Weights of a small masked image model: 13.6 epochs.
Rows from block 6, named by matrix and row number. Rows with one number belong to one channel. Each number is 128 + 32 x the weight over its row's rms, rounded and kept within 0 to 255. All counts start at 0. Numbers have three digits each. After the name is the row's rms in percent of the matrix's.
# convs0: first 3x3 conv, stride 2 (model.blocks.6.convs.0.weight, 144x96x3x3), inputs 72-79, a 3x3 kernel for each
# convs1: second 3x3 conv (model.blocks.6.convs.1.weight, 144x144x3x3, transposed), outputs 72-79, a 3x3 kernel for each
convs0.45 099:136160139134099108121101091103049092133105118109094137125127137097135104153156149161142144105095087118119151145080096077096116140131117126166147082155146157156124160120121150028202141124135125084069163144141148151153
convs1.45 104:121100161125040100125100101128139122125092136130154111121118120104090070154113160136131129143178135124132064125131120173185107132182151131123125145097133119153111122130129110120101142072117129128132132151093103115124
convs0.46 097:145128130111100122114172153145142117108030042113229133133116125119087128145149154139153135140153175102111087129138137088150135083004182125109134139129135126085103121134138162163153111093125141124130172117149106159128
convs1.46 102:118151144110255218149169155130123147123151112134107125129134129124093041131109129127137098124118185150143114141148102145049143115089129136130132132188164112123110116107110150077171117122138118114120109049130132129129
convs0.47 096:116091169142133167149114174121107146184168100055226097116139128129143145131099160137156098160153094180242093117124119146167183130230229128138118128184096123148095132114136130143161137159155147102120099116114136082070
convs1.47 095:133120126121185160123136095133089134125106043119142142125111104111011103130114136110116136144077213127082076116126117140149111153128125128126123124154246131171109116130110153201153118126131126128121132181075130098125
convs0.48 101:117101088153015167130141103111149175113047179144179113140099178123230061125171155151119106162052193108155139111118166117090131157098112128112097122198106108128103135137146135061156126120136112163090122128175117147078
convs1.48 115:143122131106232169146067145126128133115120130127126168130124123103190148116125131127124129119192155129077109133110128139067116107135097134134132131208156132139093142140133160159134144100136131117125125000128132155114
convs0.49 101:147146104085103139121155111122123106137231094121145142120026132132255022130118119115151157135130155144111117150156049075101115122166137131146097096135107140120135099145163161065133082183116140113133130082127156145146
convs1.49 106:126126088095135084147201098128118128122093133125196153127121130136143108112070111127121115141087120100063112123127139129131141136146116129123129128098140141169121134147148149184121156103142138139130133183118116089142
convs0.50 100:103143134113154130109182091127128110130168153121111121151146126145105132130140116113137111156125137087155135098092079131138146156160176127133119100089031066209117138134131137131115143099088088072095087097097108056119
convs1.50 088:144165127113076107099103068131126111113167158151144132144116121101021110136091131140112127116138095139112147123074122108101161122148127128128117119148133141151126129122130143122063107091151138142149138149115146167151
convs0.51 096:118126104087116123115099168130117124124031186110015241118160104123073154135075175135142143149128155123067133132101098140147051141001000127104150130120172146105147124141113138171127130162058134129142097135105138129177
convs1.51 092:124141145101040108133134153120124123116185080146104108124146140142065135134179134105142109138156135123071107125100135134073114145094134123136147120141167134114126140129129148013119133131132133116121130153111131155120
convs0.52 098:147115151103192038160132112127132111159146148142076107146095141150106175106108116141155078135095146079092180138105122147110123038093117153123121140115053116170121127161095152144128057042131103107148083167165172168100
convs1.52 090:115129158116091119129042165129124113125197171135078145137145161134165127139112156136088114097056238140067119137150077143129067146166126137122141131110094126161126130144148139178093136138128131158138133227071155135135
convs0.53 109:132069159095000188206243231104114113114066098113125119116137127139114138116134134146215093150255064105000038136117118150107128105134108135127138154201114106060102136121134147101124143164160145123122124175129108094120
convs1.53 132:103115113067117087091064110147152132114011176133092135132135152126106177130148141137129123139131061129128133120122124119041094132123122131141137129082247141205107120107128121159160130152106123104122133000087107176107
convs0.54 102:113131146166084133121055164106117108109047000120153076157115099126192233133106055125121121144153072140255031102121142113170106147164089151123143121120197140106100118135123156165128133139161132080168135105164139119133
convs1.54 101:117113113130058118095102171131140115126160168118073113134125107148167158118165123144127130134154094146161160119082104081000096132091139134121114117215151123117146136120126123094094133091132125125112126173095116104110
convs0.55 099:115114155122130168100136090124114160103210144128040161131164150146057140132163150108098119077168084111159139153171115063064115090111177141180118153093125125130129113093142110098093201161131172118109132095134109099143
convs1.55 103:147167135115138092139122142119140112136172095122098137138128133107123150121115127124100111132168122119061132125138151157125114158161147124131135140055121129127116114123125094092211139104126123127136127176127111117109
convs0.56 105:139120055162146026166255149137118099134071132109062084140116133135121123144079100135189230043111255082000081120119150111103138139140127138135137121107129100190112126123101135122069123166134132137121140119135120125153
convs1.56 120:143104126114212074153109093133145133141255094128128132130116118127083094127122119115100104110181112116153142087126109101130118134126142149157140154255185140066140124099114085088061116122110135112121113145129111140129
convs0.57 102:105136176131163152177122071125131121129080134142072175120126144108239120177145127164177099116085145093054179133098104154138189064081198109128139175146096125165109146084141132196164115140128107102102132146185200154118
convs1.57 097:150097121128197157092127135145139127154190091140099145133144119118133169127174116139136104138130108133083137133151133091188133140114147129118128141048151134170118121112122108129000145157135127130126136255061118087128
convs0.58 109:145181111082081136116159167133135113178191097133145115127123156101147126127120136097138235094247064177116113092119128129149160120158097112186101099122211136123142127134081109163086096103108095083109129209120137113115
convs1.58 095:121126131091134117095200140131111121105065169124229094136137136132087162140124138138125125160163130139091160094123098093134067123095124121123111124108115138041179124128136153168129128158162124111143120051106116095093
convs0.59 110:155199104185254023098035015118122106116096091089127116123141139123095125087144140153089158062000240143255255137147125138148156129140150111087128083244180142131113121132119167182088124096099127100130127179139129123118
convs1.59 118:111093105094133078128113098129139145137255151140174126123122134149170169144157135146117123099098104130130112123106115082051061144108121130128131147255103138149143129142134138185184137138145124124123110210096121099125
convs0.60 099:148168101181213137126138048140105137146041155098195098146118129075101125055090093133100159130079219074098193119115131134102154111120134116161122086201093164077114123112137131090106125111122112141125104145143112152133
convs1.60 106:096093109142173172115128159127117129136097176131053141124127124134153107125131091133139136134082218127140090101132088118169057134137109125117146123082216139148105121129132127131180117061129124120104147102111130109153
convs0.61 100:095127121141176095128141127126120148133127055147165185133119109140131121099095130134123124125123184110085236140104142152154108103082000128130104125181086148135099145112144158122113181201149134128151118131108131146095
convs1.61 096:142159128139235096163143173119126146124136150130106129123111125166113118117111115145141117060124131126141148147114141144133119140104128140141139137000157125085132146128138157000190151110128124104123070111129134099108
convs0.62 105:123108108102142137123102117135126136124189131140111089103126131149150072133143126141153124142039094130199126111115139155089115126099060118103137165129103085121096149133139101127122223187204131157127137156134118148119
convs1.62 085:122135148090188157099088125112116122105202131130130129146142113130191167122116132141157131071081119108149160157082130084112134147126138123125119148124116131132127138117141016099162132094121135120139110140147133135131
convs0.63 102:140184075123214071115098131120106123098164149153086134151130130109105108129191126131040180154071077130164179137133131023101150174102145121143080125161095125133103154138115128072084149105150125137158124093129126110119
convs1.63 107:103146143146131097125105141131134132137134133125032072130141134134124110127219066123131110127131031115179173126133132170137105132138128129138125137208207145063120122125122120135080127185104127121128138182106116054094
convs0.64 108:125132125111132103100090109181136116142154150103104146122102090154064081106112128104073112074063094133094094120088121088073154119116131162174133115149132137139131127063105133058102127143104154132144158181220154177178
convs1.64 107:134161141126071156101078124121110133114093130124138129123121146148125153138152123116108146125115131127166143125129125151186196091035093119135122126133118127146124121123105117126148112163139131143125119117141113155142
convs0.65 099:142123114172147068071075184138135119113096097126156156129151118101168139147065101102143132105136104168164127135150156120110067131189184113148129143187169140049104134130121153132105157174166137150105117163170131069097
convs1.65 105:129097095159186074132165171124123148128222007144137125125166103134108089132142126138152139136026237159162140156172104108066119117181133135140132136093138123082178139141112113105184128112137122139122129000010128122121
convs0.66 092:120110119105135136165190140134126129107148067100173140141147132105135096113139139144097147136158151111075139130140129183150117210161134140135112145053149129074123143141144147189129136137128099139143040129158089124156
convs1.66 096:135130109082070058152066066140132129163139187136144139131141121141201083163128147131136122171110050126088139118154155161248200115103123117120120123027135129105125150139137152117104130145144126129137120240118140140131
convs0.67 093:135121130143039175135085158129129124090000204140110174123190151104053200125104183156122122093147140121146113098126158108081190139173139145132098135190070139137086135136146157109133147150153146093144120144132114122119
convs1.67 100:130163138124152139128208152138129126129000115147178148134113127114118094125157133125135123118061122158164141150139151133051180105134145123144120119168108123137146130115129111141124118103117125119125133083107116190140
convs0.68 106:105134143145077130164123167127129099088215012146124041126118110111110105121095127153157140161224114131067000150159122133162121112170176117144125156168123142115185124130166171100167149143159119127128126110110105168142
convs1.68 110:119095154108252136134176120122129122158140100123126106120134125141142170131115106120107108122029108126128097121099145139091120103119127131139133142240205118165146129138119120166180133114129123111123107161116116025135
convs0.69 100:138189156092135163171169153116116126123156179110091152150184154116122213213169206121114114138169089141144122098086108095114099100119088168161124133102124135132111108114098108120128123120142057062118143092121111040050
convs1.69 097:149129125169214150118123110144140148174141180138161148146124115152128194123149132144127124151192171126176107109159155143172152132128160134142138141113147146118133127138101147157091129138120124119137136125154129117140
convs0.70 103:124114152120120161170162145129145143125152080125132122116045124123192255135135054148128086104106149119104198141127088093085159127142133110143114134172124123131099130118137125143100106143105127135103151060129143092123
convs1.70 101:147166150158178107121109112129131131133129156132118106136131132129157129140074112125159110148073119143129119123121135101064119142145152128131127114112141129173138118110126148149237136177145119121130123084115140180125
convs0.71 099:157101172187154141113141120124146130116116140154073086118116155112140142123158150091168103017110156193116196133102135069144122145149112140126092129080107121146169110137129107116138146137116105087123129144144119078130
convs1.71 106:163066094139139183132137115118080129131220191129175125157150132163078084130152141124134108161061067123013107131114168087100218095122118125097133120129017129242136129141126148158088133159122126135137146071138124180111
convs0.72 103:132125127162126098105199207135156115109054117157111129139117142133124115137130141114144132123231147154092029129131120104188086114110116123129145132203065127154057130132125171203162121061118127112113118071101118125132
convs1.72 101:116119121141239093143169122125134127111080118123116151127138150121047160125103126121104131119165155128104109122144148113120057143157106120129133130200122136125127136119140137158140111108126135163140163255120114092113
convs0.73 102:144131132183123135113123103125122144125168163149120171131149135126102137128176155129119149117094159151135146157101104147101200071123158144139138102135071131148120106133149136145117128081094099128120121123145120126118
convs1.73 107:110114105124148155129159122132147150126028038115150147141136131143131194128129133108133112113134085133097118110117137134177151141133125138127134124090088121175156123115118130059209130125159120129113134142120125155121
convs0.74 101:137142108110087090098125108129150113063104149125139116134134115089123146127129113142125114117097146136107140120110110038086065078065112189063113167088182149069173143125109152084125151131158133119113081095137087137127
convs1.74 088:127131114130211097137173074123114130127114125128162098125106133114001000120106158117139137124228116149119102121096120117118225107151160121122126116135149122153109136120122133153062121142147120134145139153148136133135
convs0.75 100:193113123064151124171168103128143103108173164144130094130132159054241138138120113146149096097084183153106143090099104099139173163110109152174141134087121129117119116129163075002137133101125120160099091138135120105126
convs1.75 088:131123140114142109131072111131116134121182108126143110122170145153171117128124103133102107141171145122079156128103095119200004122171100136130129132145139120203126134135128140154124093102115139138114128094062128080160
convs0.76 100:144123127142166162152188164147120145144139106128144121100128134157083132109119175114108123135102122135135105123114134149114170198149143151164131114183118164113102116128137084157089166111110133176124114054157104118107
convs1.76 106:103087133116193112146167134123124116128068110134142163131119115142072147108105127131131139131079181132126084123131149153130111142143097130130114110082096128104124123125133121141090128119140129107125148091131134068155
convs0.77 099:132136106101166113148152136124134135121122091144191121119114127155149102125156147116095120125088087150142173139119142127130049169162118148169129084167130148072150142122106105154139178135134102135147156117124132146096
convs1.77 098:137119091140131132132151111127107127136094068116127121132137121128125205131149131148142122095153049119118113139130120156153192123106106132139118124044136132107120129112138100137158126094134121122115124067165129157158
convs0.78 099:137148144107138099087088093128143105123211113140159101124128224130195215130144150120157129117089134117134145135154079123076134086074086127102192145109174139108133122136138112087103112062099134100071147210187123161158
convs1.78 093:138193158124222120151056138127132121139148152146169143141144151139118129108069119112129117138019117158161179142103130151117168166208158120144126133117128128119101154131140125076114131045110118132121117130175106130123
convs0.79 098:107138094141086157080102145118146133122165077134210113131136124145115128119117135135096164194185106114129092131133145097149174110131172161131099100012165129059155149141160137139177146146147112120096080163121056117120
convs1.79 107:114111159115242153126124171132120125161111255121178115110126124137122104123163117113098148094030213108095140107081126073074072132121135129156124144176165134089172147138117130129168122160157122131124106091165127150123
convs0.80 102:134108107158186048140246139120112178122172071131190195134160101127029232140147160117151137129153129131095119113132118131092100148142103122142091155141112133083122126118109101091096120141129106142128124166158100137180
convs1.80 109:109124133109153163129237142124121116110172103126185136121087108139179099123133118124130128097132172128062158128118139112122098105072129121131118133088118119140139111092119154063104130071110127113134123160156136126147
convs0.81 099:129121146114101090129158071133109130129157086108064198114111095123154107113157124137132112111242093150000255119119127123107106128049184138123108140142097132199045145138139137146126132109154136110146131149111135154053
convs1.81 117:119127138116117166109143167118129126121206099134130140138116134132017134141110118133139126120140121129136117113123105114223113112122139132133137135000105139129115125140120131205092121103107130125131156255146134105136
convs0.82 101:121115106127133079131139199146126128122091091111104140125122114121255007115208120122080152179224118118166087124087144139009126128033131143171091119124166126102116152127107104054105080134119135179119145123145139163156
convs1.82 108:129111117103151152139131116130151134133198170125222133109130134140138137118133114121128109099184130111098082128118135117228093121143142125128114140255180124150143128149151135121186117162107130122133134058129114026139
convs0.83 095:130116153193227077106136102120123147136175108135146041131132147137150102131204116133160082114102120174100136123129116120098124093049177152146100097118138128118163132132126122121111120102133137141120125139146145185134
convs1.83 087:139125159107150152149159123121129152121226149133154144111124124105116156109141137133150144098121112148091169150144148122162185127130088117142144126215105122192098150154127137220183112147133134129144111186143114106131
convs0.84 100:115105137154132084112182214142170167147142134117146163106154114130125113137096106159164132180105163091109061109039103102120163121193141115134135095068076121139138096067148053194133082152166120083036119101114134131104
convs1.84 087:116115116121132093147255128133119124137128136123183119135120139127167104151128133120123120139098089129084077137126138087183128094105079128118137131190143123206106155144126159122141108218152127131133129147146144105122
convs0.85 105:124187074188101149102127095136194063081068147159176165122123157135087108121143127122115131136143144162126116119087067111113123151115155139103140181195099108125125120167105113090157142069111127083126138084123114108133
convs1.85 091:104186121132099117120055100122122125140123106115034115123104129117068107123134126114110127109071098124193090112164156156168117176118100126126124123105127139124133117121127114145187125050130124120124124168150128081149
convs0.86 101:098136135094165193100134161108126113150106085133188142127103144155163140120134126133104126131151091129199134120154112136149118132204150112141149130099105134159207165130130087174188081111142122066055106127134138112083
convs1.86 086:105071118141096076116187176131138127101104132119120149113112113108130154146139141132141131136082193158123115132118095078128022130118139127126112130059167115118135139131118129096200091111147114138124107171069135089123
convs0.87 098:142127131092130165130096083127105129151116088133118140128159138131175234138110179133127126133161130125138116122050093139152006108154156120123065128064166149139167145140111107114095134110115108085176132136147099136137
convs1.87 095:116158145160218144121032101136116131117230113112118089125117133094109101111149115129125134159055139129133112122113096152165107158127139141127139136100118118048119132118143126133085110055145124143120144139136121182118
convs0.88 103:096147125210074121110128141083122123180019160132129144111115154127000140129119159056123121116059124134130131103157140166122141154175141106127134169102107125134122086134109128099095108145130139132128116134128133112106
convs1.88 115:111082125092113132131111112136134130131113175126069124131134126117128110126125224135134130140114107118092159119139130146105172154095054129130128120081122123118145118126120140191157118143160132122116125000123133249049
convs0.89 097:102129153183187166138158093131122117092085087093178117134094130076069092142128137137201107102031116127132197147137106168111145131149167140098145129078113149118109133108174255150132129177129120141139088035120121104131
convs1.89 093:152138137098125130146193154121114124129213255136186127123133099159197185116149109139143156114136140125144178145119140101029167131138140129116131131089166128174105136124130147136247151153100135147131121081084131134142
convs0.90 099:124140135147080146182113099125134116146207112147170184142112117165169135123124150128097143086103100122112211125080124114112114049112128151122125141089152121104064148144122169109164160100134129147132114098142125113131
convs1.90 093:158137121161127144123156065123110110128188109126172126124099133107095106105057122117127140127167064112122107121130167128175161121125156129134135116010014129105107124133104144115040121126161125139127147110140128070138
convs0.91 102:139140167169153154144123136127136127096167107107147089140168082133027055142131153122099119117142105145096156079119144185199109152129120133138153154135100142139104138148124215204144235185144128134096059079084112107130
convs1.91 088:096140125118160147130077138113124135095113128134242123127139119207218139142131133121146123102146138115144093168135120135128180123115133116126123124104160144116122122132122111131097121123140129136125123133110146121112
convs0.92 093:149124120126164182092109161124101153144108174096025165121132147148255145112148062145105134141054125110118068128128128126104186143156143123119127151191122118150068129119131154142133157128166133120111139121141129133126
convs1.92 108:120116114124216130142210127137133136125007081123150117141130117120213093116126122134129122137192111112109135120090143127037090116099123119126123110147124110099099113122101111143111098125146136120119130194119122120143
convs0.93 099:119102166119151135101074147126126091121149152104011140136150141144159132100157132131150109152086124132082083112123109088167142146052084119149170171097072095188185161116141172166144092089138109127105127103073118252130
convs1.93 096:134167108160019075146119136134143143151156097139125131142157112118146114136111130126145150154061120145096174160188085166205190166198111130121139127132109134149100113115116137108002136081143111128125141179165148078145
convs0.94 102:127154098107119163094109130114121129127167146152099061166095136115072124158142142089101130180144121201155119127107097166155136106129145136125168178172100094131158108124127214178125137103144092103109087093137115138128
convs1.94 101:132139128113137154103128097133134132124123037129000078130149127144212081121151116127147142120133122139159137153141127142001155159125131131129124145111154126115166142108141169129052154116156127129139102114123135095118
convs0.95 106:133140112176117151141143145083174068138065106087079085101093109127100103140140117116150148144127131127148124143158143179175163109134126115143142146110106126155121129116098142192148134128145164083137164117181128145159
convs1.95 090:137144154131212159157125136135142138151172129128198168123151126147172138117116183152143146096168169136179110179149134136162095159177162122130134143088115131124150128109128121141145150172176133139123117087130161130137
convs0.96 102:128158189133108205134090170134141121120044095148218182128129128114093139157093114149146071116138027126207179108148126108170190153211090103103105141104177122105072106120120107136133087145060146171117137061142159108193
convs1.96 099:124159133134160122082065095112120126117120132113083143126131115112157083140167164118118101087116091128144121111135121137121142138128131135129127156087143128097090126160131120000097108120122129133124133077123130117132
convs0.97 097:131135143143130145122130191161111132164077110091158125111146152119079115129255200123118135133087120166195106130132109146120116123118141133124141136063094107031175129150115086109160143050132120108119127138110135100150
convs1.97 110:148147105150095127129132106121126132130247146135167129124133141116079183136112114110137117144232112111124091105119119107163111116127122128130115131209130128133118129144112136098210118130126130134123134193138127152137
convs0.98 095:121132146133128118150185119121123120104111157118119175137142156110141118109126115129117133150162178122088160122133143163139171138153164147126127134167130059146076129146125138109126119220156100094112162130141171113156
convs1.98 100:136119106125162175107135120128119120120126079128100115137104152070048255141137125124133110128105103162099141111105103110112087110162123125121118127219071125131111134124131105039110100144124130117132126108105108115110
convs0.99 102:150118160150134142079112130114155111121098065156148168123143133107037189140165145136126112144101103148212101139172138084133123091104134128145126119076072146113135144143134080114146133123123138101147142187151124157132
convs1.99 091:143123117111103133134062099117135135137094074127114142142128125147096116134139129117115170089119136144170118127166129125144088131130096126121132148230119123143124118142114101114080115114135124144113130145122114095140
convs0.100 091:144141127138101133135129123130153103126122130125192202099118141135128151117112106122113113147130156085110125143151108158173166107105048112097162149134145128131136122116111109107165087078070109105079111086084137108107
convs1.100 101:144165135155107112158013140128123125120067113126145142149158141155105116125158142130148118078093112136102129153179110127243134136192106131116135140159148128141115136117144120127118139075115141132139121119132114083138
convs0.101 100:091117083156133138114079144130121134164153182139115140122170164136102118201121165114135170143174186097089104120120153124111094104152150128143119133074106093235177112127143164138114104126102123110107138137121170106095
convs1.101 097:106155134129085093113215063121149134124113250113137107121145151130106144103093129122067103108212130122122120129157135138139076111126123131133125140126076120147151124157134130229146137126146116145125154040147122108113
convs0.102 099:158138108115179125107120136130117133122152082142137141139191112122034064126090111124142127132110127123150175111099193133222051126170134122150115146141073132130090130099169124089119122166154104171104137117113111117125
convs1.102 095:120129133150180141104128092124131112119121147126108118118114128100095135120118131129106132132105128133081107109110124109020140135154169127118124111086122138145120128143140124212129127137131124119134131172129120107124
convs0.103 104:120147148076066197038128202123166127131081186149087130100189142132123176124132138123159133141213072146078049139124148082149141095110101135108129155147143136115135138141122085066155123086141145099077119137118123158112
convs1.103 100:119100111103166108144205146123161142121072021132255154130132152147165158134181142136138124117160221099255130120098128127055125150088148120120126138130124131103164118125125127153107131180103133133121123110127115222148
convs0.104 101:147160157102147175097139053140162064108091255125074092124114159141128223133124110129119127120107154124153181132098095141175102156159126122084206136145047100160155125122093125138134116155098107085101127098111145145148
convs1.104 098:160147129152087155128120131125144114106050122125255112118125129114084131102055101129128137136127124158235152119150126123033170111116122131137125148111147124208151110145140137093129123237134112117114136098132134190108
convs0.105 098:115131123090161173037157145128129129126129135136060117129114123121093128159100099112143121206157122179159128107125119182139163144147127115137143099110160126000133109133140098116154134181161148121147116141113111163120
convs1.105 092:129108092114204080141138140132115130122127079125127138138143121133167112126121121121125146130150080132116138150142102113164118123112123125120124142143146127129119136123167118154080120108109128119138129128188127119138
convs0.106 097:124127103169145066138136126120117139119157205100078117149164102121157123121148106108118105169110162133116122104119126128112175157126135117135134112043076184128122132124128071138156214129158139124131149136141088170112
convs1.106 098:131166146153100170144103124121119127111191076121150137122116126120088082134087122120130127113138092131116129112147150135069136128161163131130122117097097126112122130148117152208080106160127123107120128107132119156119
convs0.107 100:142126187134094113098089048126119154151112111113105149142158107136124144138186162096202100090112105185111145106109124131125129118125108099099108135138139101043083103171149143130145138131124113113155133110154072124144
convs1.107 101:128178142128179151111000152139128121131192088131092156131150116142102125134132111111114120128255199130200128118110080118191101142112126140127121115221098111081156150135119137129136121118122133134130132136088130161122
convs0.108 101:111109104093104107103126103106123143117093115147150155117144139038169105201182170115111129088070110110162101140105121000015106057081160128126092143124121113150099120134104113098092016039163130120137138102130139089094
convs1.108 094:145138133112214145107124104128145140143147112124108111130117118127122093128092119131111076106160127115092146106077121134087168142149116130129131127130113124126153123162152136114086135107135133120134136049143131164127
convs0.109 095:141133111090137172105133149121133125121079097112171136127125122133153107110153125123134135191114043116215085108128150138114113182173129132127143196099120118160092125123121110100110113178190158150140107125134105123124
convs1.109 099:127167160129042232101129164121138143107011139116117094133114143138120117143140124122139128100028068116162135136180163134237108096082129125128117124100245129085131145104113122142176121125101131136123125175182119130112
convs0.110 107:148125128115158162083151125122116110119110168081091247150150131097114096125128114095115088115124147099129156099118129107180140122160056117125100115145084113152085131126133144136109136157099140145122130138130128105056
convs1.110 090:122092133128128101120104117130158129097154192124110140122088103103150108106069122103064098063045100096135095142110140152116086143149174128145140147057113135120134122136149139106114122111168129110121127124141132119114
convs0.111 103:166089166184128073135104128110135120149183137132158078123143089150138076151136103127124091125116125124136128106121136114135111146162126142133129162053146114156168123131105112135112138156155150161106143056178090149131
convs1.111 107:152158139152140149165154145123139132138255129129189183134145124133161106133221142133153115133137114110129130114168126116082196137103143136137128123210157127147133127104139121162188134157135124117122124111102111181119
convs0.112 101:133127134165135090130159092113140150121157127156091105144108121129085172098085080122156127084175201123027174114163122092187136157101116120129122162020100128141070120136127116182071120102103121152148130128114141153149
convs1.112 106:129109122125203134129150114131129128131139133131112126119125138150167043117139122106110149128231129110164123142068085091150095119103116125124136134000105124152121144163153139142091142131146144129147122080129116190149
convs0.113 102:122116115088090162143131149109105124131107145145089150088119140181143146076109139131070134156184108144145125097154170078209167197117099121155123116131141125090101121151146121170112169117121117170122172089123111088146
convs1.113 093:133141135121076138145170130129125115121121094131162169137128109126161168111084133121118097125179167128150098148121102114136107135191142135144134151111150127143118146139159133090142155175126138139113131195103118064135
convs0.114 100:136189063145202094142206128131114117146118189132108130117194098135060191123121091114075146134042198130109142147093114107023180127147133106097168115131133141094125133124126074036108142125144123156049128099105137115139
convs1.114 100:141141121105127098146069113132126129135224104127104137133114128146133110149188130121118103127162151114099144123103113087154106108092098131122131150062118143093132131137143118067131099225131118130140129244161122097121
convs0.115 092:117129143147114126079154187140107137125046149151128137116096113118068138108030079130110119099131093134152098143152133084147146178068173111133126129113156112128122118123124060125127134150112129144116132118091139100146
convs1.115 104:132136137102092162150138085132126113139111078131121126145106133117135110123134143115114136131138194130105102120132123108126156132128093136138124135131147136095141122127124120090173131086162129140132134255156143127131
convs0.116 099:142151130125140184139185161161164113112099152156124100099140092088170139107160139098086111143109058117083054070086130090069134120094189154098155088097048139166151124095107149103180130125139126096074132129121120124080
convs1.116 088:119120160152097147154189162138152147149143148122153122130127132121000090100064076122129117144170109127161160140164169143155201188161162143145125142193156131131139122121145110158085130144149134107119143108102130081143
convs0.117 109:102131095119083097151191237136128136160104051134207205133107102137131121142084095129119141132113150134098087123132127105121122138129152094119107097116192162071146130104133110117133101130119133163141128161160118060041
convs1.117 098:135147154172149120170172151122161130146152093141119138137125138145166165142170129153179125110109123148177116125138124115075141140107124115140128158159152139126123115110144086145147130119116119117109117170113125117137
convs0.118 099:134111106112153158101135109112122118093128089079162090168135152142184126142153117100140154147219142169161114096139117130127042095111097112147102116103143120111135162150167249171186250206231100049128043136094109113104
convs1.118 092:116137161121107078160135122123121106113125092132110110133140121178163112137095106090121096122181048095038075145131129112094045101097094131131123125133126136135120113114129152143093132163134132137120145152140133144140
convs0.119 094:104079108132113136178163187140148194118120162114097104140145133148139175117064088129199091113155182117088052133131071155144159110147126139151078110143066143179159105091099101094114120141119137157162140150083123134092
convs1.119 105:133070136088067118131255133126119142130116200144018132123136135143129182153144120127120124112174043152057133140134129099085121099077123124130122135166091124210114134127140154159082121157136137149131142132168149086150
convs0.120 100:135072148099151064139205216160069221145176012115108127133147173147159048120160136136193087094098185140069067117160127135105101128101122132153125127134196129147142142126135119102173157130147117144130119109138154129161
convs1.120 098:133121135146146108133171146133117131111138123137057111122133124134102115142158125142145110166217130137140106148166150117134140135099143130121127121240100136183143126132121103057097140098148130130129113038100143206120
convs0.121 101:145132106110082185154145109109106113141045062134102110091101111144197076095105124137113115172147148142175130116109163140062125143152122140074132122130100151160111159118116132105124114114099107193138187113189118177134
convs1.121 092:120132116167189135133085101134149135141165148133177117114146135138070133120094104125028114136195175151089131119162120130208068133160120135109123131152117129175116115130133130132148133140085127152129150194130131125142
convs0.122 094:145138154167097171092093013142135115126119124121087064109143179127137174102157191142109155123112142101134117134100065126106094130165163140141083107194246132114072121140131105087095133102151120128138139138164128131153
convs1.122 103:122105143151225123190241167129133132125212119127127143137129132123166118138107144133151119101075130126050129155180169128137115139120136125122130125140150133114132124143114161203118116103146128127124133146095126143133
convs0.123 090:121118146125141154106141103154094149155086182136209176112128110142152098126115103120117169114104144144120122121102170156172119112122121139195109084145116149149163118149136177172164079136138114116090163094150133125107
convs1.123 105:141145161134079058146019122128120116126075116125124126129129144140096165128116128130158130133073117112116113135157131131255202128189135132132130137155166132109142112112112107092244136145121132123131140156111128159143
convs0.124 098:112130146066184134188121098106135132129080166102142136128120074099074182121120153134132077115038121069172136128137122103146169120158164118099152052248011171255092113131153169156138146128160122132108159154091115133105
convs1.124 099:121150157154151181134120161130154121116127149135153151127132167157100249122195190122121120150153170123119096138175183103123100137123111127133120121251129113221091125137124130189142117136115120142124138126157125136123
convs0.125 096:118115147110139106143147144142158148120104083130136119135144197129255060123118231124152097116139129124125157116170101133064133117142164132110171138135136138134168128143151119090094163127149113134087128145150093121111
convs1.125 108:138150137142070142122148133135119121129121134114131118119116134129118092127160137122129126127163135130128145140128127125139129126113122137128127119064115117209145128134135147105130108186158124128140157118135162083122
convs0.126 100:113068107149111113097082183130125167125144090113122142139103092150097100144100173096152055135062089165211074159119064144120000147104092134121168125102121106087142134132108092121088136143109126138197109127111106119127
convs1.126 096:118096119141017110138135112123135131147076078139183136119145129129074075130157115129146144135086167132082174132144127123237139132120109132119113139193131131255119145133152121078121119158138136131121146232066111160140
convs0.127 101:099156058127120141168161202141172110155145123170118113149186229110110129140134147127087162159218223157173143137118124105164166145144113108091123122136130085132110137143137062133141085131139137108122126139144100182163
convs1.127 088:130167144125135133134128088128128130140087139120059101137166143152179086121063173092156110154133123086106115144115108147146149131114164130131133129006087150070101156132135152170127132128142125144127116042132134119134
convs0.128 097:140146118093207040185102133135117119109217140151089114134120136122218145124086193163113165137057137136152100130111128161113096079169150108120119129071136087086153137142101155085100086108085108117118101092206146088165
convs1.128 107:117145170116077141138135082129125122147223249138127089126105117128065171147098115135104115148113040133117130106123134132151093144151123132115131121214098118112112121120130136119109124104129140130145146194154124080135
convs0.129 097:146132179156130148127110124147130161138158136158153100149106118121169133125115109134122162127146144129087101113136175129095217131158083107086135086122134152151130116102108084073118075155126105140078063145065143194113
convs1.129 083:139113143111177147134135169132134134136051167136173122116107146118083154133133089113111104147027110103145132121108141129070052127096142122129132123100149117093147128114119151123172154153136119109125112135153140107121
convs0.130 100:135138154147184163143146152129113147133084139137129120121122144144111209151204151132136095159083118099074091104104083102102073124124079117109113125136149127081074111140154089091127095108154110142089108122100097102132
convs1.130 098:132122168149137132164124144147149137165100141129117142133118113075159107111069113096112137167094161115120093129162158115095102152135153136151132145106139128126131126117093135130142134083155133130126148009144126109132
convs0.131 095:130142114093092122154199140137148136155030156114186118130104117113103162144064117095121118105160165171109160132138113101103118149096150140129134095176108167013125114133137094105146143187133142131144145160122071064124
convs1.131 119:139150147153169115138098117146133137134170237125149148125132142155146142116131129122113130104255133134116119145121136171215149134149133133129143141128115123120119124124140120143168126149116119147155124255134113190142
convs0.132 105:114160148090181127082144136153115109108059145103079151098085127089100107095066104119152114175092135225140081147157123194155089168117125141113136132074105129138107145130136201169140117163078126127124111074154115147113
convs1.132 091:134122144090080186128160180134136128096093096126077136127111118106133093122113127137139114102152119114125101125107131139052189126113151130138133137127027133100131113134126114124134129144129122120129127135122110123139